A small image embedding model, trained from scratch.
Data: trained on retinal OCT scans (Kermany 2017), 60.6 epochs.
Rows from block 8 of a small image embedding model, named by matrix and row number. Rows with one number within an expert belong to one neuron, the router's apart. Each number is 128 + 24 x the weight over its row's rms, rounded and kept within 0 to 255. All counts start at 0. Numbers have three digits each.
Before each expert's rows are labels from the 100 images, of 14976, where the router gives the expert most weight on average: "responds to" is what is common among them. Only what is clearly more common there than usual is listed. The data: retinal OCT scans (Kermany 2017).
# router: router (model.blocks.8.mlp.router.weight, 4x192, trained with AdamW), inputs 64-127
# up: expert up (model.blocks.8.mlp.up, 4x192x192), inputs 64-127
# down: expert down (model.blocks.8.mlp.down, 4x192x192, transposed), outputs 64-127

# expert 0
responds to: finding: diabetic macular edema
router.0:142093125137132141146149130176108126083165146160142093108155140088135118137159140164159082117135143226119133121106131158133114137154127136114130138126124156134094109085146125103113126132090125
up.0:115129143100133102173122103135112132183078114167121101120159098123104115132150112174185178124175149106110147153139150141125114139160159138129147116102158143143131135131140127124117166054143118
down.0:166105133135110116138123167094131157137138128150140146103118131130131134127158187156108111123103123142062121135151137112112111085096129141127104088156112134163116134130103146068152135116160140
up.1:105071116126112137094108085099130130163127175133185119104165143130087147132135159113124142137106129098128132133145117133127170141104041116123166150087123154119092143130178123143101122116128111
down.1:151150113099118150150092123114137134094138123166092161137137118115119116148162135125135117147105152135164111105160091182146141123123109147152122103134144096101142158138162137108115126139139112
up.2:098120134119147150101112099124111124140126103150147114152116108141114128127128167123146122110111169158110153129166141130138122158126099068141094124140075137127113129145106137135155119174122122
down.2:153102080101095146103116143144109115110132180123145118146122120141134135132155123135152139132143118129124115105091148126092084116103122131127066100108157141106107133120117113138126151128153157
up.3:107120128110100097179141144113105127151113127118111128081148078181124129104145146144132112142128135091122115121169166102149144184126160113139107142068100132121154113141137134101121092109120106
down.3:129127098114117113191114170122099096170117103125126118133131108128143125137143125184135132169137158147125141118087152104074132125156137099119115160126165135146113107122077101147158149121116100
up.4:114098076142135168127106094102122119119114146115106123113134114137127101114122142177098163146142176112129130180124131129152134129083114099140131116160095080122133116150133125154141146150135107
down.4:138130134093166142120130129106131196143131089125140131140120058148133118096155094118180126148152135145137098128124180091090095122112105167105141142111124078098146112110111124122145147184175103
up.5:090106155156095169105126177083133077118119149180145166091088084154088148131084120136156131103159120158132123096171104132113108123127130125135153117128114103148114152113111129157120142119171124
down.5:090102147128125153161129105168093178146140128132127113084150144119122099111130161151128108141159156161111109102144085114125152185115138118133076131132089101131116099143098143107211123058080128
up.6:138174130120132085107135098167102141098142140165090157144093113141161134091149145108128109131121148124097125117174109098122154132075122131119136068142094109096104102151150130151172143082109118
down.6:092135106126134114147093156111150128095142155131115152114123149143155144143138103107100130074131107147123096165129136139141146141137132129114135163152148091125156119106117104119123109107071129
up.7:126094108151072111097121087143130089100169156155111104137136162118108113133157146128183116125134114106140126175133123115117133119123136119140133106125149137186137127123172122187140144119146092
down.7:110128154120115131085132163158142121183121139125118155142068149102110089107142140093090118146142081137130145125139125085109147112119141155101167140112098100140180151155225088100122103161098118
up.8:120174147113177152122119112112118121099127152114123126141127162110113160144099168131119115133125117146100143140170105117119134133191137133170160076146123167173129145168122146161143106093108129
down.8:108154121155123107144142131112138109132122167092129101115146138134078161121103113095132151141167103121139118153117175137173116091135127175141166104148106128140108123126125100125105119128144138
up.9:123175143133103131137113144160125092150103115142143169123114095110146134116120125080160125161136146182113179133114145100124123128147144096109158151141124138100119157158128156108105164132101143
down.9:114065122115130097136090124136153130163128127136127135068167163150131141110137116116129180111137107134136171087120129153132124133170121134141103125156121093173136147091112112191162135122089133
up.10:080104123119127160136121118105128118107141147154144080165113165136126142176127135135175138140134168182168172130117092123160130095162120153108118133142148103107111164124169127175135099096089107
down.10:163123126111116141139103137136208158139107160126108121140109136133148093116120141119121114115099135120156089114170088152148082102134114174134123152139134158123119159129118133101130128109145119
up.11:126118125116130126161135127142149140129114115145143101157100151128107099108098108125132090204108150117105116129126152151105086119137151122117133110159133150119156135134162105138117165106140077
down.11:148187121105101120154137142098153116128152140107121124108085104105138151103134114123079117147159148134110155129107150097120117122154158085120099092118144106142121073141108076121154070097140086
up.12:149156093148136097091127165188128161095137110105125160152152147117092124114145088132137133151152109131158143116131121134155146158114093124129121150205157152125127106169138146149176142084119094
down.12:134128172119158102102121105121126130144096153149125118138111162125142155113128140117134120133078078110161174156136150112176112169160139138118124130149126135130113117108116097160134097132139119
up.13:136116097121092088144139124139155137132125148157146111142139135127152108081115088136129124161108143154145144109154170158119132137133166192105121120130125151082124191142146129131144119117152129
down.13:137100117133133108145136165126131132152123143155162107133118102167072155114140127133138138154115187119121115106118151161130091143121082092148123148124148075100102137139152175145046137112096167
up.14:120097122142151086151156118175107122117136108111088156082086089139112110114117122136111131152120131096117137124142110156095118094154138121130118172122124098156161149096143141116114136102154107
down.14:146140120147102105144166160116116122177148128130123145142054128129159106123168091124176101129108111104126156139083087127108147130119106124102116136121121122114139089138174104132146104135126105
up.15:158151133156129123110118131131147130114137123151100116149096129149143134134103134135157082182144135094110125169138146133147147115123112144129070152131107078161121143081086105129101133143136108
down.15:170168108110144154102137127149106136076135101133147137163094146145117117178114139123112133127122121114075125077101163122144107170158126104143107170119137088131141090116094155112125143165146107
up.16:158154137097144155108157122141137133153114133160124163121100120088137141146134121119154161097130161119138091135162113111154083116150135154100131123160115142119077153132131155134135152122163161
down.16:116071131142119096100105146159101163120144120139139150147134161111106150117094096061145131116145135133103153126132078110121157152134179114112157145086108085170137168149150128161125071118133156
up.17:117105089151137120160103129125184116135133160154148148108122149119100141150094096104094111114191128124121126133152110105135182118146100083123139145116125131143103066131112105116112135127109161
down.17:132130137141093155108129165122138155118140111114144133141193123151100165135117090134158116100108079128148146176111162113102147155143150124097135173134118109115143110119099158153126079138133106
up.18:166129159115181175106153097135113113115128159133140158120141144128144147075175098112067155129136095102126142134128137111124110095140141110103150128132145095114141116176152116150084113095166127
down.18:144122173157131157159101109138130119118144135111170141085159111118158147197135124108132103112152135114115092156112114103200141112086156177173116163138108131132083181117127140106145137089146097
up.19:132153106112141113163141120156096128144106148096146144114140155139179141128136132129103157144150124128164083108109139131060128122133109137150132129118106145116113131110173097103109166108119116
down.19:131117166091135139130112154092092158078117163098155120115174086091146104162109122096154117135143135108132117139124080170147164138113129141125115103107147107122168095103124136138159099099136099
up.20:121132114098088132134145131140146115101160111155119122105134130081106103112138124126135114099161166119099119112151129100111117110108136133085096167115128136089110153104117151110136133206147110
down.20:159135127103127155168155154148127109130125122168120092154162109150139082137161098102163104138150162109106127106105112137066119148082099131147124134117121103120122086157160122097092111132110161
up.21:126168112131173137118095142122160203070142114144122126145120124099117094102144111125148073125174139121157108126101159141144083127104118138151115145148162085150102105101072123132089113162103139
down.21:132153132121125142111142129141160128124089134138128114098156109132127097146129153123080136138124129106145098123094096117101141072106152103140150128149123111110128147117112132100169136128160108
up.22:132143133109118145109140164150127151147124133090142134098121155094145113113165130112114172110140133099133160100063120094159173132126111146111153085143130107104146129130100128140153108145126142
down.22:080096138097117114134141170125109114114138098138176129116123138117135130114117124148151168128124133135106139094154163127136115104133108147116129116141136109100097149158122099106124106144118153
up.23:135134185133155127105075121151159138089102130117133119117115093137152150121127147106130114121106145130157124131104162118129133135121141123135105104114146088120137140140135156197118170163098100
down.23:105147141086139106112164115112094131140123116154134148123116142119152138112164122131122115131131105139111127129058143128112156086144121139144145116122122140130071143107083105090115119101092147
up.24:096127130154120130099139140122112107127113156114112118136113122135119135112132147163127131109140085114123157109126168143117166120118134174154112088122108159132113127086166138125176136174115153
down.24:176102118118130112112130111127158172120121111087137137183117150138127154134108128157095134130087074110114148108096126136120134136165112138167100114112153153141159141147102106162115117103157118
up.25:097116120089125133147135094118167150152134104133097111141097092161145125144070147122077148119151128101103137170084115148116100128141139143165129124115151131104134145094140111127168143175122113
down.25:148142101143146117130150179133122149108177156099130129131090128134161097129137098109108145145128127164124138110160153106149125124149152151117137135044127100135145120135136082141116131157092142
up.26:118139091109118121144107114104118114112100118137110124148117086143123120156093121133132157150165154113083205097123113134113097087142110120147137137125145144142153156096138150154092096072096134
down.26:137125083146105149142135086155091117125101105138114125153141123152174119117103145124103091146107134157173104098160088120140122123119102137139170113125163144105143156134116164140142138142158122
up.27:128102105144090095165095131135127210139168085106112166132117148134116083119112151144144161118097122107145148102145157122104154134136144105129103088172139138067164118099097103165156133126137123
down.27:116154110121126113127155088108132136154132145077136159160147118120093143091150126134155095146143140095162136123131188113176133170126110128118113103164134135099154117127140163140118106112071164
up.28:119128190122093113121109123116154163126102141105133170139120157141157140148163087121142079148120097108138129103171136147119104091140090176097156148111169134142119128096153164100145127155129096
down.28:145147145162147149119106108163147138164148143134070151109194141141151103133177078137134102150137155141103164122099141165078132147147132114133132125114109124114142143122109127123137121113127125
up.29:120137164151099141083155163188163097099154165151109161110094112103151175123121112081132117095111154111128146133130195119130132155094126153134137079151153142106137142160156125137129124139107130
down.29:109163158158121137115159091105127202096081082107148131094127165103120161107126109139093137109107104143125119111105148086159118182121111152109125111088151119141146126140154118146119128085120101
up.30:120119114121152124117191127153140154100124108123137104107135091190099118116137166123150130121131177144162111086134159092118148147156131110138144115162153146138140148139184124122183104124157112
down.30:101088125175136092132142093119090137099122139150156149098092075104122148140107126139128117111159098136159128126130127161092122141101131135126127131120174078129134157141176173130123137108142140

# expert 1
responds to: finding: choroidal neovascularization
router.1:127097096128145102144078145092130135134084143133105165131137086168131153141110130131125119115096139110140081113127124100165144104098079156138124094094128147136126136108121159135081137136143152
up.0:131122180146125124154146143081128147127139111108132135165077133138137124068092067153105080122094135129148127104147097134138123098165107138135114132129142142158118121165154141141107123109121129
down.0:136080124140083142105146130133128145115134086115121108114116106093131124116171119151125125122109147125129099141144117114159121152133140157094119115072114131113136156123107113146150094181143150
up.1:099143134152115125097141109103130107128121121132130114125144128114086119076170091081103108096147150115125111070095142085131110134130140072156191123113137123130124124162144129139093101168102060
down.1:089079129159153131139102122166141074103137117075169138176076121139151100117146131109087139104121101155128140124114143143104126150117155142134115125125109132145129105097100110157116106150103110
up.2:113090143146113127142112118144093075077113099147128146126147127140090108094118148124025146125129140138146101143116113082127112130113078069121145127154132164139120114095146139150129158127162126
down.2:150152120138127099197098133090108092152121112120139133161135156137126194123173102131154103105129129112168120067145135086133135136112124145155142132139136126096131128160137079197117128173125174
up.3:161108084109120116147140117153124130089134144151125154111150092136147107155077127117130177128124092101126109157122128169130139136113111138131130182094123162115157122139113111148168163153119084
down.3:114120124133119152131076128091124147136152143154128141147115096116091167141170133166134127163089127111127154118170106138167113104135159110106166123137101139101119149117079144131109144078152157
up.4:161141154134114143137140117123089134127125132102122132139150111102108115114087135175126128138111090086105165148132137144142150152135157101122170098109146134165117099126097151187146118126160139
down.4:148107151106109166158145146150118155102159149160151111133116122119146162143142133113120092118060147138130121109149088112132104150140105141111113186097140130138100150113181146135120091099114134
up.5:084128140129141172126094130145127142115139158119160136155111127118169096108118137136104131097093129137136161094122086133110107141115147123133140106141158100116139152110110150142135095136140172
down.5:139119143174151103127122160098128119140104136132122130116127090142121160137100104133101129101112066146097152137157082137145105158127113092109143101125123137127110155152161116129123086137106145
up.6:104139121112146146083110137075165134110088147127150117129125149104125101103156162117127130160113117127117156131108173097165172136134127109099130089148132089172123110162144117109148114118169135
down.6:163159137144119149117102120124127092130160122160105127139122108059122142166106113181153129116127135155149083113165082123113116116118139130129162135117124107105104143142151142161149105140140097
up.7:123100101117129082120145132106167133144147105164139135134101132156121151125104178095144152151129129155108167129107153144129134133133143160129143079143146103106113137146124089113144131087138119
down.7:110095105116156123138146132166137116122105109092146150107094163188091168153109134142162103160125146133112116116125140125078118128146079132152121141121154116146122133131152096117105118168118111
up.8:114128142120149105077163118136156134126120133123091107145148118117131143120151113114098109136126147106116095112087166096137111145115093219149111128130151136096098116138083125049114129078155131
down.8:097151115139079119109083081138124149141111142070124127111076147133151105124111130145176130139157128157152139164122132100157154125108137123072155147141102159132159121143134143150152091144158125
up.9:141160124179137097146124176100135130155134135121130099139171155133107145143110115158129161184140111147145145130097134109109157129114118138151103114122082149104113107090106173096152154080115133
down.9:123162141164108099117144133101145134162127108101121141134155133164132134159120100129127164143125094183190098095107121097211077130106130128099107153109091124136107151135151153114154160127140113
up.10:120124140136135121134133123131142151148112113173116135134130121138126132121161142107178137126108157115114143130099150156131139122068145169147108146105135149141121148113146117105183137123179100
down.10:092109142168117144122109106109132127164139151100134104121119133172100146143174080148146140135153087143117122155118163108097109115095146093136121155076112108109146125119180164103154133103106174
up.11:147138121132121122142090154124120146142155151144139094144144146116136116155127131126131148117107116125131130171097144119142138140185142105096080133098155148129137077098136124143110113184187119
down.11:144112131126150125144119141119118134143102114097131098124114137102083129122102100128167114161140163135168088112184122123142122181118156135142112116085111122133120119111129127088162129099093127
up.12:159106107090150150126096140135176151157156140083123176152182135139127126109151123152116103122112132113155144110129093146129150152100115181115126100122110093128115125132167158126161118104128111
down.12:102114117085107127139113110171130144087142135164145147120097160136168103134131161172119139133102105149083114123130108174112071142150145120167115127142113135121147172120125144081144111141157136
up.13:126149104142140145145127112097132114104124116120144127128137096115146114120149118085174141173141083119136093111150107178165138101094125080131124169140169139135114149108154124101169108181141138
down.13:125154146167151168169150150139113130110163160139113133084151095133128148126136139161103138129103181107118128143107157119101122152098140134172096129171115115110152125112119155136156153143093136
up.14:179187137086137125099176114145149097094141141124112116118117087064134110128113087154162117133143115143126146111136154102112116085150101128157129123122135112058110082099132154120160129146090111
down.14:130136123149102136093134102114160116135106094110112153144133146116151059101163140080116144164106158136115166119119147137183127161084155144126135135127127135180104145172117156191133148150156126
up.15:129147132084120102123105106142110144125125107112110119130142134133134117114124126098106112089157117089110071150151098126130164101156131081143118092128148145075166109111128128131118085087109167
down.15:129137152144117144147093133059149144091117148109139091174101158126133129132118103113174101136119131127147140131156142114128153093090133120104114150076122088137111140122147094120118129153123142
up.16:094100140187151109124098124114083110085152113109107113129149138156124158134112126105124122107127105133065178119183134107163142129173099145097128124124108147126161121145097125155106123082116113
down.16:129107150133129094134116110108114139137114114146153131139140148121141097124119127102159108174153147187140148103128115099149116100129120147081138153155126125092110123138135153111096126103150122
up.17:113130117169139159159103139194145112147149128149135157125098142098135109123116095083142150157143138098123164153154154072116166135134127124126175142163121137129145131120093122171142135092158179
down.17:093093127170127148080140131110123112105093145125113125125137125128099108147137111140169130129118156136121102112194138148139095147157101149120129095134107147122142121121109118168106112119120119
up.18:132119170126118122141097097141112128163138142135135140148123152136052111114145110161098157131124125153129104095114110107091153183147134139110128145135114165171159096130160144107091140150131120
down.18:146141121119130149154174142169142124132115158111155138137075111127095120134154107092111116105167125100142140115123144122187127109155148156143154168117129122140159114110122113174129126160153116
up.19:115064186127121153129095163114140142099139139147100167135148117126164131143114125100127115140125127166123128150128145122137126107092125118120139091117121169101138141125109149128140078135182112
down.19:144136139142119147092117140133158081128130092135150099139099127142149135097122144162153169121169138108125134093128179149119097123121132096112123108138117175143119145144123141147104170133165145
up.20:153109121132158094086107109108133140147118127102091114115129171113120126145143077167096138151149147093122107119108123173130089100153092144151101124188132124161110137108165165138143129130121115
down.20:135120117114128104126182109133147151166167123156141162154134130141163150117127124145099124074120150167129142146136142093116149136106146144162115111121124078087142129126130111183138151131137166
up.21:135145117122119098141154120131179137103152089126127134165178138156161124117096117106091120134107142101115095155135127167141112123168124120090126149120167156130160121125159132122114165130123151
down.21:158160126083098082120135109136104156130127100128122136111159121130124144127146137150124133102136087100120146114110150078170157152117135118121148128088101149120132123121166137126108155150113113
up.22:149121104119117090144113119086146106165156119120150157087175118156139132102129125154103100115132117081142148135127107106108136154160105150148145104154125130129145118155138140129154144149123066
down.22:093101119099129086156179139130139143151111133099110102173123137143075154097133124096110175123132116136111141129126086164111108156078128117130128135117125109084086130120136129140059111125179111
up.23:155143143125181122180129105112146117168095140140090116134181126105121179092125132145212154142149142103112123148158113149140164126115120171096162153106102100150100154118136122116139118115118142
down.23:140114134142133144115155121139147110120166143159157163163165165138092159113130158139136140140148155154150130135136098142134124156101127120137123110117131108142156138099099123124090103072123112
up.24:180126083151147087094107140105148113115159157069118109133071119097119103075098131116176116165157160159138120159132177138149141128150132116136120129126119135145085165113074110132128132151083147
down.24:111146151120155086112120117148138123137119156143109107144110173121148148113134126121106152108118113102129077151172097123123111129130108157094123157163125117109123117157101159157131140113100154
up.25:115097121093139120111137129137148112092115165117138150105140148172162159133126121106098147146148122106126135138137151153129138089164157133158059119126101122110155130095090136131149155142160156
down.25:113100082100129143124138121129083112184099122095107130082120139123064137162134143144131096118140150127132114149130119144107130133166115071125097118126139109161112135184113100103168161095150118
up.26:143082146124118111126109112083092178085096111132114137145090138108134131126119110152137117108140116120116116124046100124121123145101132140132117161166111160142161071135123129183133138128147077
down.26:117154155111101093122173118142107133117123131110113132143168095150132058138156153152149097151137138117150124138098115127177123140175150103153119120139155145137123094165106178076109094094127151
up.27:127094165126105165105137185156121082121132139146121123170116107123143161146110148102130123152108135131107164146135154131165117131147162112151153147129121165114137121176145124126127168192161100
down.27:122139133150167160120136147115117106123119163141130138144127110129107098120140091142099106144122117133113129139145130135098208121130118072144145143145150112131088116151134085111156104104119124
up.28:131120125123126165117128137185073138118193113107117123122101139100119103137124116084099123162124125160134186135132121113115158117137114139103155123136141121125136122115100134128064113089078134
down.28:122155121087127109098136139159137128116150126126133110143129154138108166165120107078144091111126168113118118094134192134161079165109102116088080164120146114127124115137127140089149145156134112
up.29:126155124107132124096173091107164149111142133113137133166103143086135112102131117109113119115127166128139122113147138098117142155137151118132153099138135166108130104109124144123142110183096128
down.29:133083098107130132115127154123142139106121131153122105151076139117139053122149120113112159136131135105078144120153147109109130136102148111108123095152134134117119111147085156152126113191174135
up.30:122155103103125156134156091127140143140149122109120133156119116145111116094087133089115141125129091152123132158167122166138158140144089142137143143116144128128141140117138078131162139154158120
down.30:166134175123157102154125116140087068098140117149163120099090139107114103177128103136167136124095140123108131136169128119105113122153153106138112108154127131133125115146122159117131097175105124

# expert 2
responds to: finding: diabetic macular edema
router.2:126167129121147161104181110132128091138090101126154063129096136110155108127108160119144155123158127125100146110180176139148130125095128144120139107154146083161137120185126117149121159137109132
up.0:113093109137156117128119142113162097086106139140117138131153135115155152147130145139146143155157162100142156140141136106139150129164152125156097133153100121113119118125109113129118098149096127
down.0:117145119133161079095083085110106110121125132134122106104145128134135089144140138159123114144123164143164091126120168133143121136107132135059153166120125069113118140126148147169106154140147152
up.1:138083117118174105189148101129161083115122137126103110141155130122138163122113152151134139096110160138114061066127081106124141132133131059131131160152152123127154143130126111129121139147119192
down.1:146105119119116123134147089112099193130143115157118122126111126134130144135112113180101098159138150077152103118118133130123104099130157128100112149113122133122118086119074087155123100152126123
up.2:140151127156109118089117135129133174129122122069124153134085102107113067155110100136127110106101145117118169109123066141136111132115145091154171125146136111162145102127158082158135164113115126
down.2:133145163109147160104165171114163147119074113117117119130106142133140131107072112123145138122079105108168137166120091147147101142130133077113139104112129127169144132094147124121152161145107091
up.3:107119133157134144135112124163114142110151113163126138106128090119111141116105123144124137154102138098168130141127150093106102160110129128135154101145136132133115167171126133142100103116166135
down.3:119163120122168139119161130134154163079183141182124090118175132114125141116156145116139137058091096116077143092088147196104142115138090185149101130137113146109108143119083110100165126115174127
up.4:086141088173109154131128098117119183097145112145147146147105140130117126134143116133114116141108134119060106103079135120142155133145177126136096135113115124134127152122169157133118149132150148
down.4:096144133122161097135127123116149125151102159100115130157137164148130098123121124098117113122105122119119122095146110129121137089108143123105107115136131090101112172105144136123100143125121121
up.5:124109105083101101096124090100136171143159098096132126093125115119132135113151118132075133108116160109162110130107105138102093118133106080142097091162151065150134138156166113114126083127132105
down.5:122090135111191124119133160154136116117154139127166131144103094118136131155165143104127146138129086123132137143085150104124088118126170138178149160169124124131144122149117126145156105112078144
up.6:078143137130164164127145147076183110148111152143150143111138193118114159131153120114149152129171114076135141143134122106125078149153169135185142155148125071115142114134147152140138130169115120
down.6:114154110135139148153153109151130118129108124092132154094100147104105077112144139125162110128148159144148149106151096141129106114154138143135115126129097099117145129148151141152148154155108106
up.7:139128129132084143124146111167122079120140123126136140134084127105137136137096125102159109141102114074112130134125148121105113150153140136076168094095142102159168137123125152138104153114108112
down.7:088136120150179120117114102158122106147125099156104139154140102150135113146131116167151116164136142130116138115149137119156116144143133156111128127091126164146139140108129097069142096142095136
up.8:131088140093135154075139111131090119140147149144124102070110104139119122155179140126160142092165131151147141120144145144152115097141117088107134125122144143138121099115103129107154094097121170
down.8:134133174092125162133124145107124096159148164131150128087086150177124148170159104160143142132156132163128138108153137116089154087134100119089114133118106141092097127115143086139102057080136142
up.9:122169150134090124190121093179110112162090144117124154118095109140128133119101128096145122146177151151096140129121103141132152121113108173119134131096158170096137146142122155143138123132176131
down.9:123141129134118139125142165153181155159147100160096098088104156152114133141126140119089154143096105142119109134163127122165132074131106122123101140149122104136113171133127081114136098110163129
up.10:115122104122154168099150161110099110078102119108103123149114099114157102122114151101105161099133164095154137137096135151153108135133144107128101096109102101140130093104112077113142124129124180
down.10:193102115127095094076133117150147106184149161140097144169140138132115109114135158135146111094169139139131122154117086097154119127111155118103102161108120103124128169154139145161112113129104106
up.11:088143174099114086081146105171169146131154156138148143108110147166086121146149127166141136095147151122141125136148133114150140145114122120072104120134134133134141070130141124127111113146111121
down.11:105131173107116117125139162100104091079123167107164148117135168119188107164110134131139121093149126145103134141106104145184138122154106121161148176097090144091127099144141146129122119110126123
up.12:119143124112109150108144123148120145113108176125128146145139173126112134137139125178154095101085100142106147100072092144121153132105121115151186104108097141140124136177177133107157155126144129
down.12:178157148129131120137160120115106153122150151153110111108074130128134082153090147108177114158143137138152140109076121094097129160148129169115177139094128137150158171145181162103087127175100105
up.13:185121092123129090065119132161125149120122078131117120138115127095132134118143115153096123120188129112110128107140112135110091155135138118153114102108150130173085098113116098117097109136144114
down.13:091125131110117112078142170148120089126125130144160117140178063127118134150129100097136114170100119125127124106163137097123175100132148117158156171146151189155119074133074127133113164135141143
up.14:114161125121163154136137142117110147111124154106128126130148159085127107126097137162117146126132116120168082122083122134141173142103104160146190165151169146089127160117080110122087152091105156
down.14:136146149126128142110146162140155136128092088121179133174152166127097122147097152126127118171127132094152110125131147109133127133094146113184117106072160097122119170127162146109108129153109115
up.15:123079112120121140123121105150161109127106125139133133136096130140141110098109129156114102153091165111117138077198130108115132100142123130128117133134143131138112138122146109129133131148157096
down.15:124142135138152121130128131148165143161120142131160155153122118155125121117141141140118126128140131126121118086118159112123159122131108125073146139121115119092103087116072133094129122086178150
up.16:169124122126151113103103125089141148125104161110115158155097123164125160131100184102152165136142117137128146166110136098134132096139134137140170151162145157144119166116171129131141112168113103
down.16:111110151120115087144146136181102146128111100142105103122117179150111083114111140117152140153115139124132103114108126115138150144135134110112133156087135135145153124127133120134195097100113143
up.17:098102084144134098125143125119100115127136133138138147051159115177154170120131111113073159140144131112133112137141122163094147143130117164151153119101132119103131106135157105139106196140115107
down.17:090144162158131145160079153144109110176120105155129138131124088151146129123072116131121142146139107137112146159154153089128124099114131106140110137098139116085134140117142140116108192140101123
up.18:135110091128096144117103124146151126133099135106158128092108195142133120098179127121109138107106135107128144122158153117110076107137143100132112102118093057115118089143125153132173184107127122
down.18:127123105074136146107115112137111106172150147120140149103117097167099135145156102081097126175094143142062119105118127129166145105132125146140109119142114135145133148092079154143110166120123136
up.19:125149162117125125147144127153122143106181141116142141074111091126126096152080118144141077132125114154145092139173165141169154144145113153108150093108136145107098095124152115133077139157116166
down.19:140090102131121162118090142096057120092146125111144122153110143127126119121118102096116174092152115144091121122121131131153127118133109144165116131163150102124118131111115162093096123097126106
up.20:140131129118147117130145080155144145132085138116108109093148102118153164102138086140130094100157123116190107152124116128181070117093086144154139129143152097157106140115134162139152127135142134
down.20:124095146164111158118161078168121104127079135120121132115145139173089142162115131119123136133134075117089103118119140143145136152137121155124112115073121113089110113148113135122119087150082117
up.21:123097139096100128125131131130122116103141106118161098105126072108124093137142093144122072154146155149093149111134091148153137151159121097145098169153100120097113108126110152132140120089080097
down.21:147148174078103148165124140112156153115131113157120150129124137144149118112149140077111150123141110107144125112112097135119092139124112175124122162118102180115132139123133120164181101124131083
up.22:124121170106134134127135130137127120099123156115103131117093137110117145150147106105153175140104136118119110160158161118124140139156164119136158133114099098113072114129139104141120102141122122
down.22:150150134149117173125141089127177144111146125168146101129124098137151055123162145139105143093142105127137103100121150152182138126124125137128129097128078115122120111128126123106107158167144125
up.23:165082116141129157096152142132175153109144138123154110125144128089118153099121150141145147074162065106129123112106160152092128117146140158172126157133122105090124136123096131128144174156087113
down.23:122148123139120128092120146134108101186152113132165157152141116137092136108122163103126131150152120133154115151112123135163105108131100179111132159106141151158120101105127098141078128123151099
up.24:160108119141132131105112149141132176110131111104164154111155173144159128126127147123112121151117129118162192141134141106125134097145143122116127146096109110137143179157103069126115124129119107
down.24:123087108093103129103103112114120123140129127119139121144095166141097156127123144103132118132146063068113133084076151150126149093104117125093128160138114130137135122119086137126147105143157140
up.25:120111131131113140096165164095156190102155160151146152144136177142116105163148117082105134111152117108139118133093147141133089149136170138166141096155140104112112151171115128106112131122072128
down.25:127105119118103123174172129129141119097094068112120127169120139124086073100156157085126134140122121138120161109142082135137139137128124138132141129164120102108112150147160158180140125147112114
up.26:146158113169102079145130143166138163112147144114105163138187151135102131114121087147135118098113117132170131146103115125137127102117091167117121087090098105118159157154136102121144081110117189
down.26:138103131110139159145102174139140087169126138174083142165150126092140143102115165147156119148071137132151118103134102153179144130102140149126151112154088153113092131193157128148141127130112136
up.27:119105104111165120145122104114169112159146132132143178110104138129122131130126132165117116134122160084109155108156125076137116081108119143101144120160130115154182117153132142140133118130140138
down.27:130071111120147152131087131108121108111121119150143175155128137127108183132130135159105140134124154101136146134118124146118125125125142138138077092162081130107147173143168145082131148130124105
up.28:143155128129115162136167148150146079141129136129162087079115122146114099148125133112169128138171149119157121113144161092146164142114160121115146163120106126128124155092126139130112172139128149
down.28:150096113096120153097129180101147181115143143131144118112117131131089162142154130171134110126134144115139134098163119127086134121123118116138134098156142074084126129141118104095166196134150135
up.29:130111109114145171127070117131116148152159150094129128159136187096121145117112153155140118111125092138131129122110136144169153126114067149145104085089125106095122147131093129164140176123119092
down.29:121131102165114108144127166136119183182116112129150133097095137134153159105172132108111124120087121164129134128162155088117124126183178135122155098119142101180120135128114135115085144154117129
up.30:145111126167096131123131208144151160117100122149119133109106155107186155139101135140135103099162142167141109112175164106106113108113128153122104135108124137148115110106133133112136123116178124
down.30:160081127151112111129133157112122187120118126150119104130144118138162143153115146199154139126111167110133137122120165115134109158126120100120088154183152103123140126134098138136079149135163122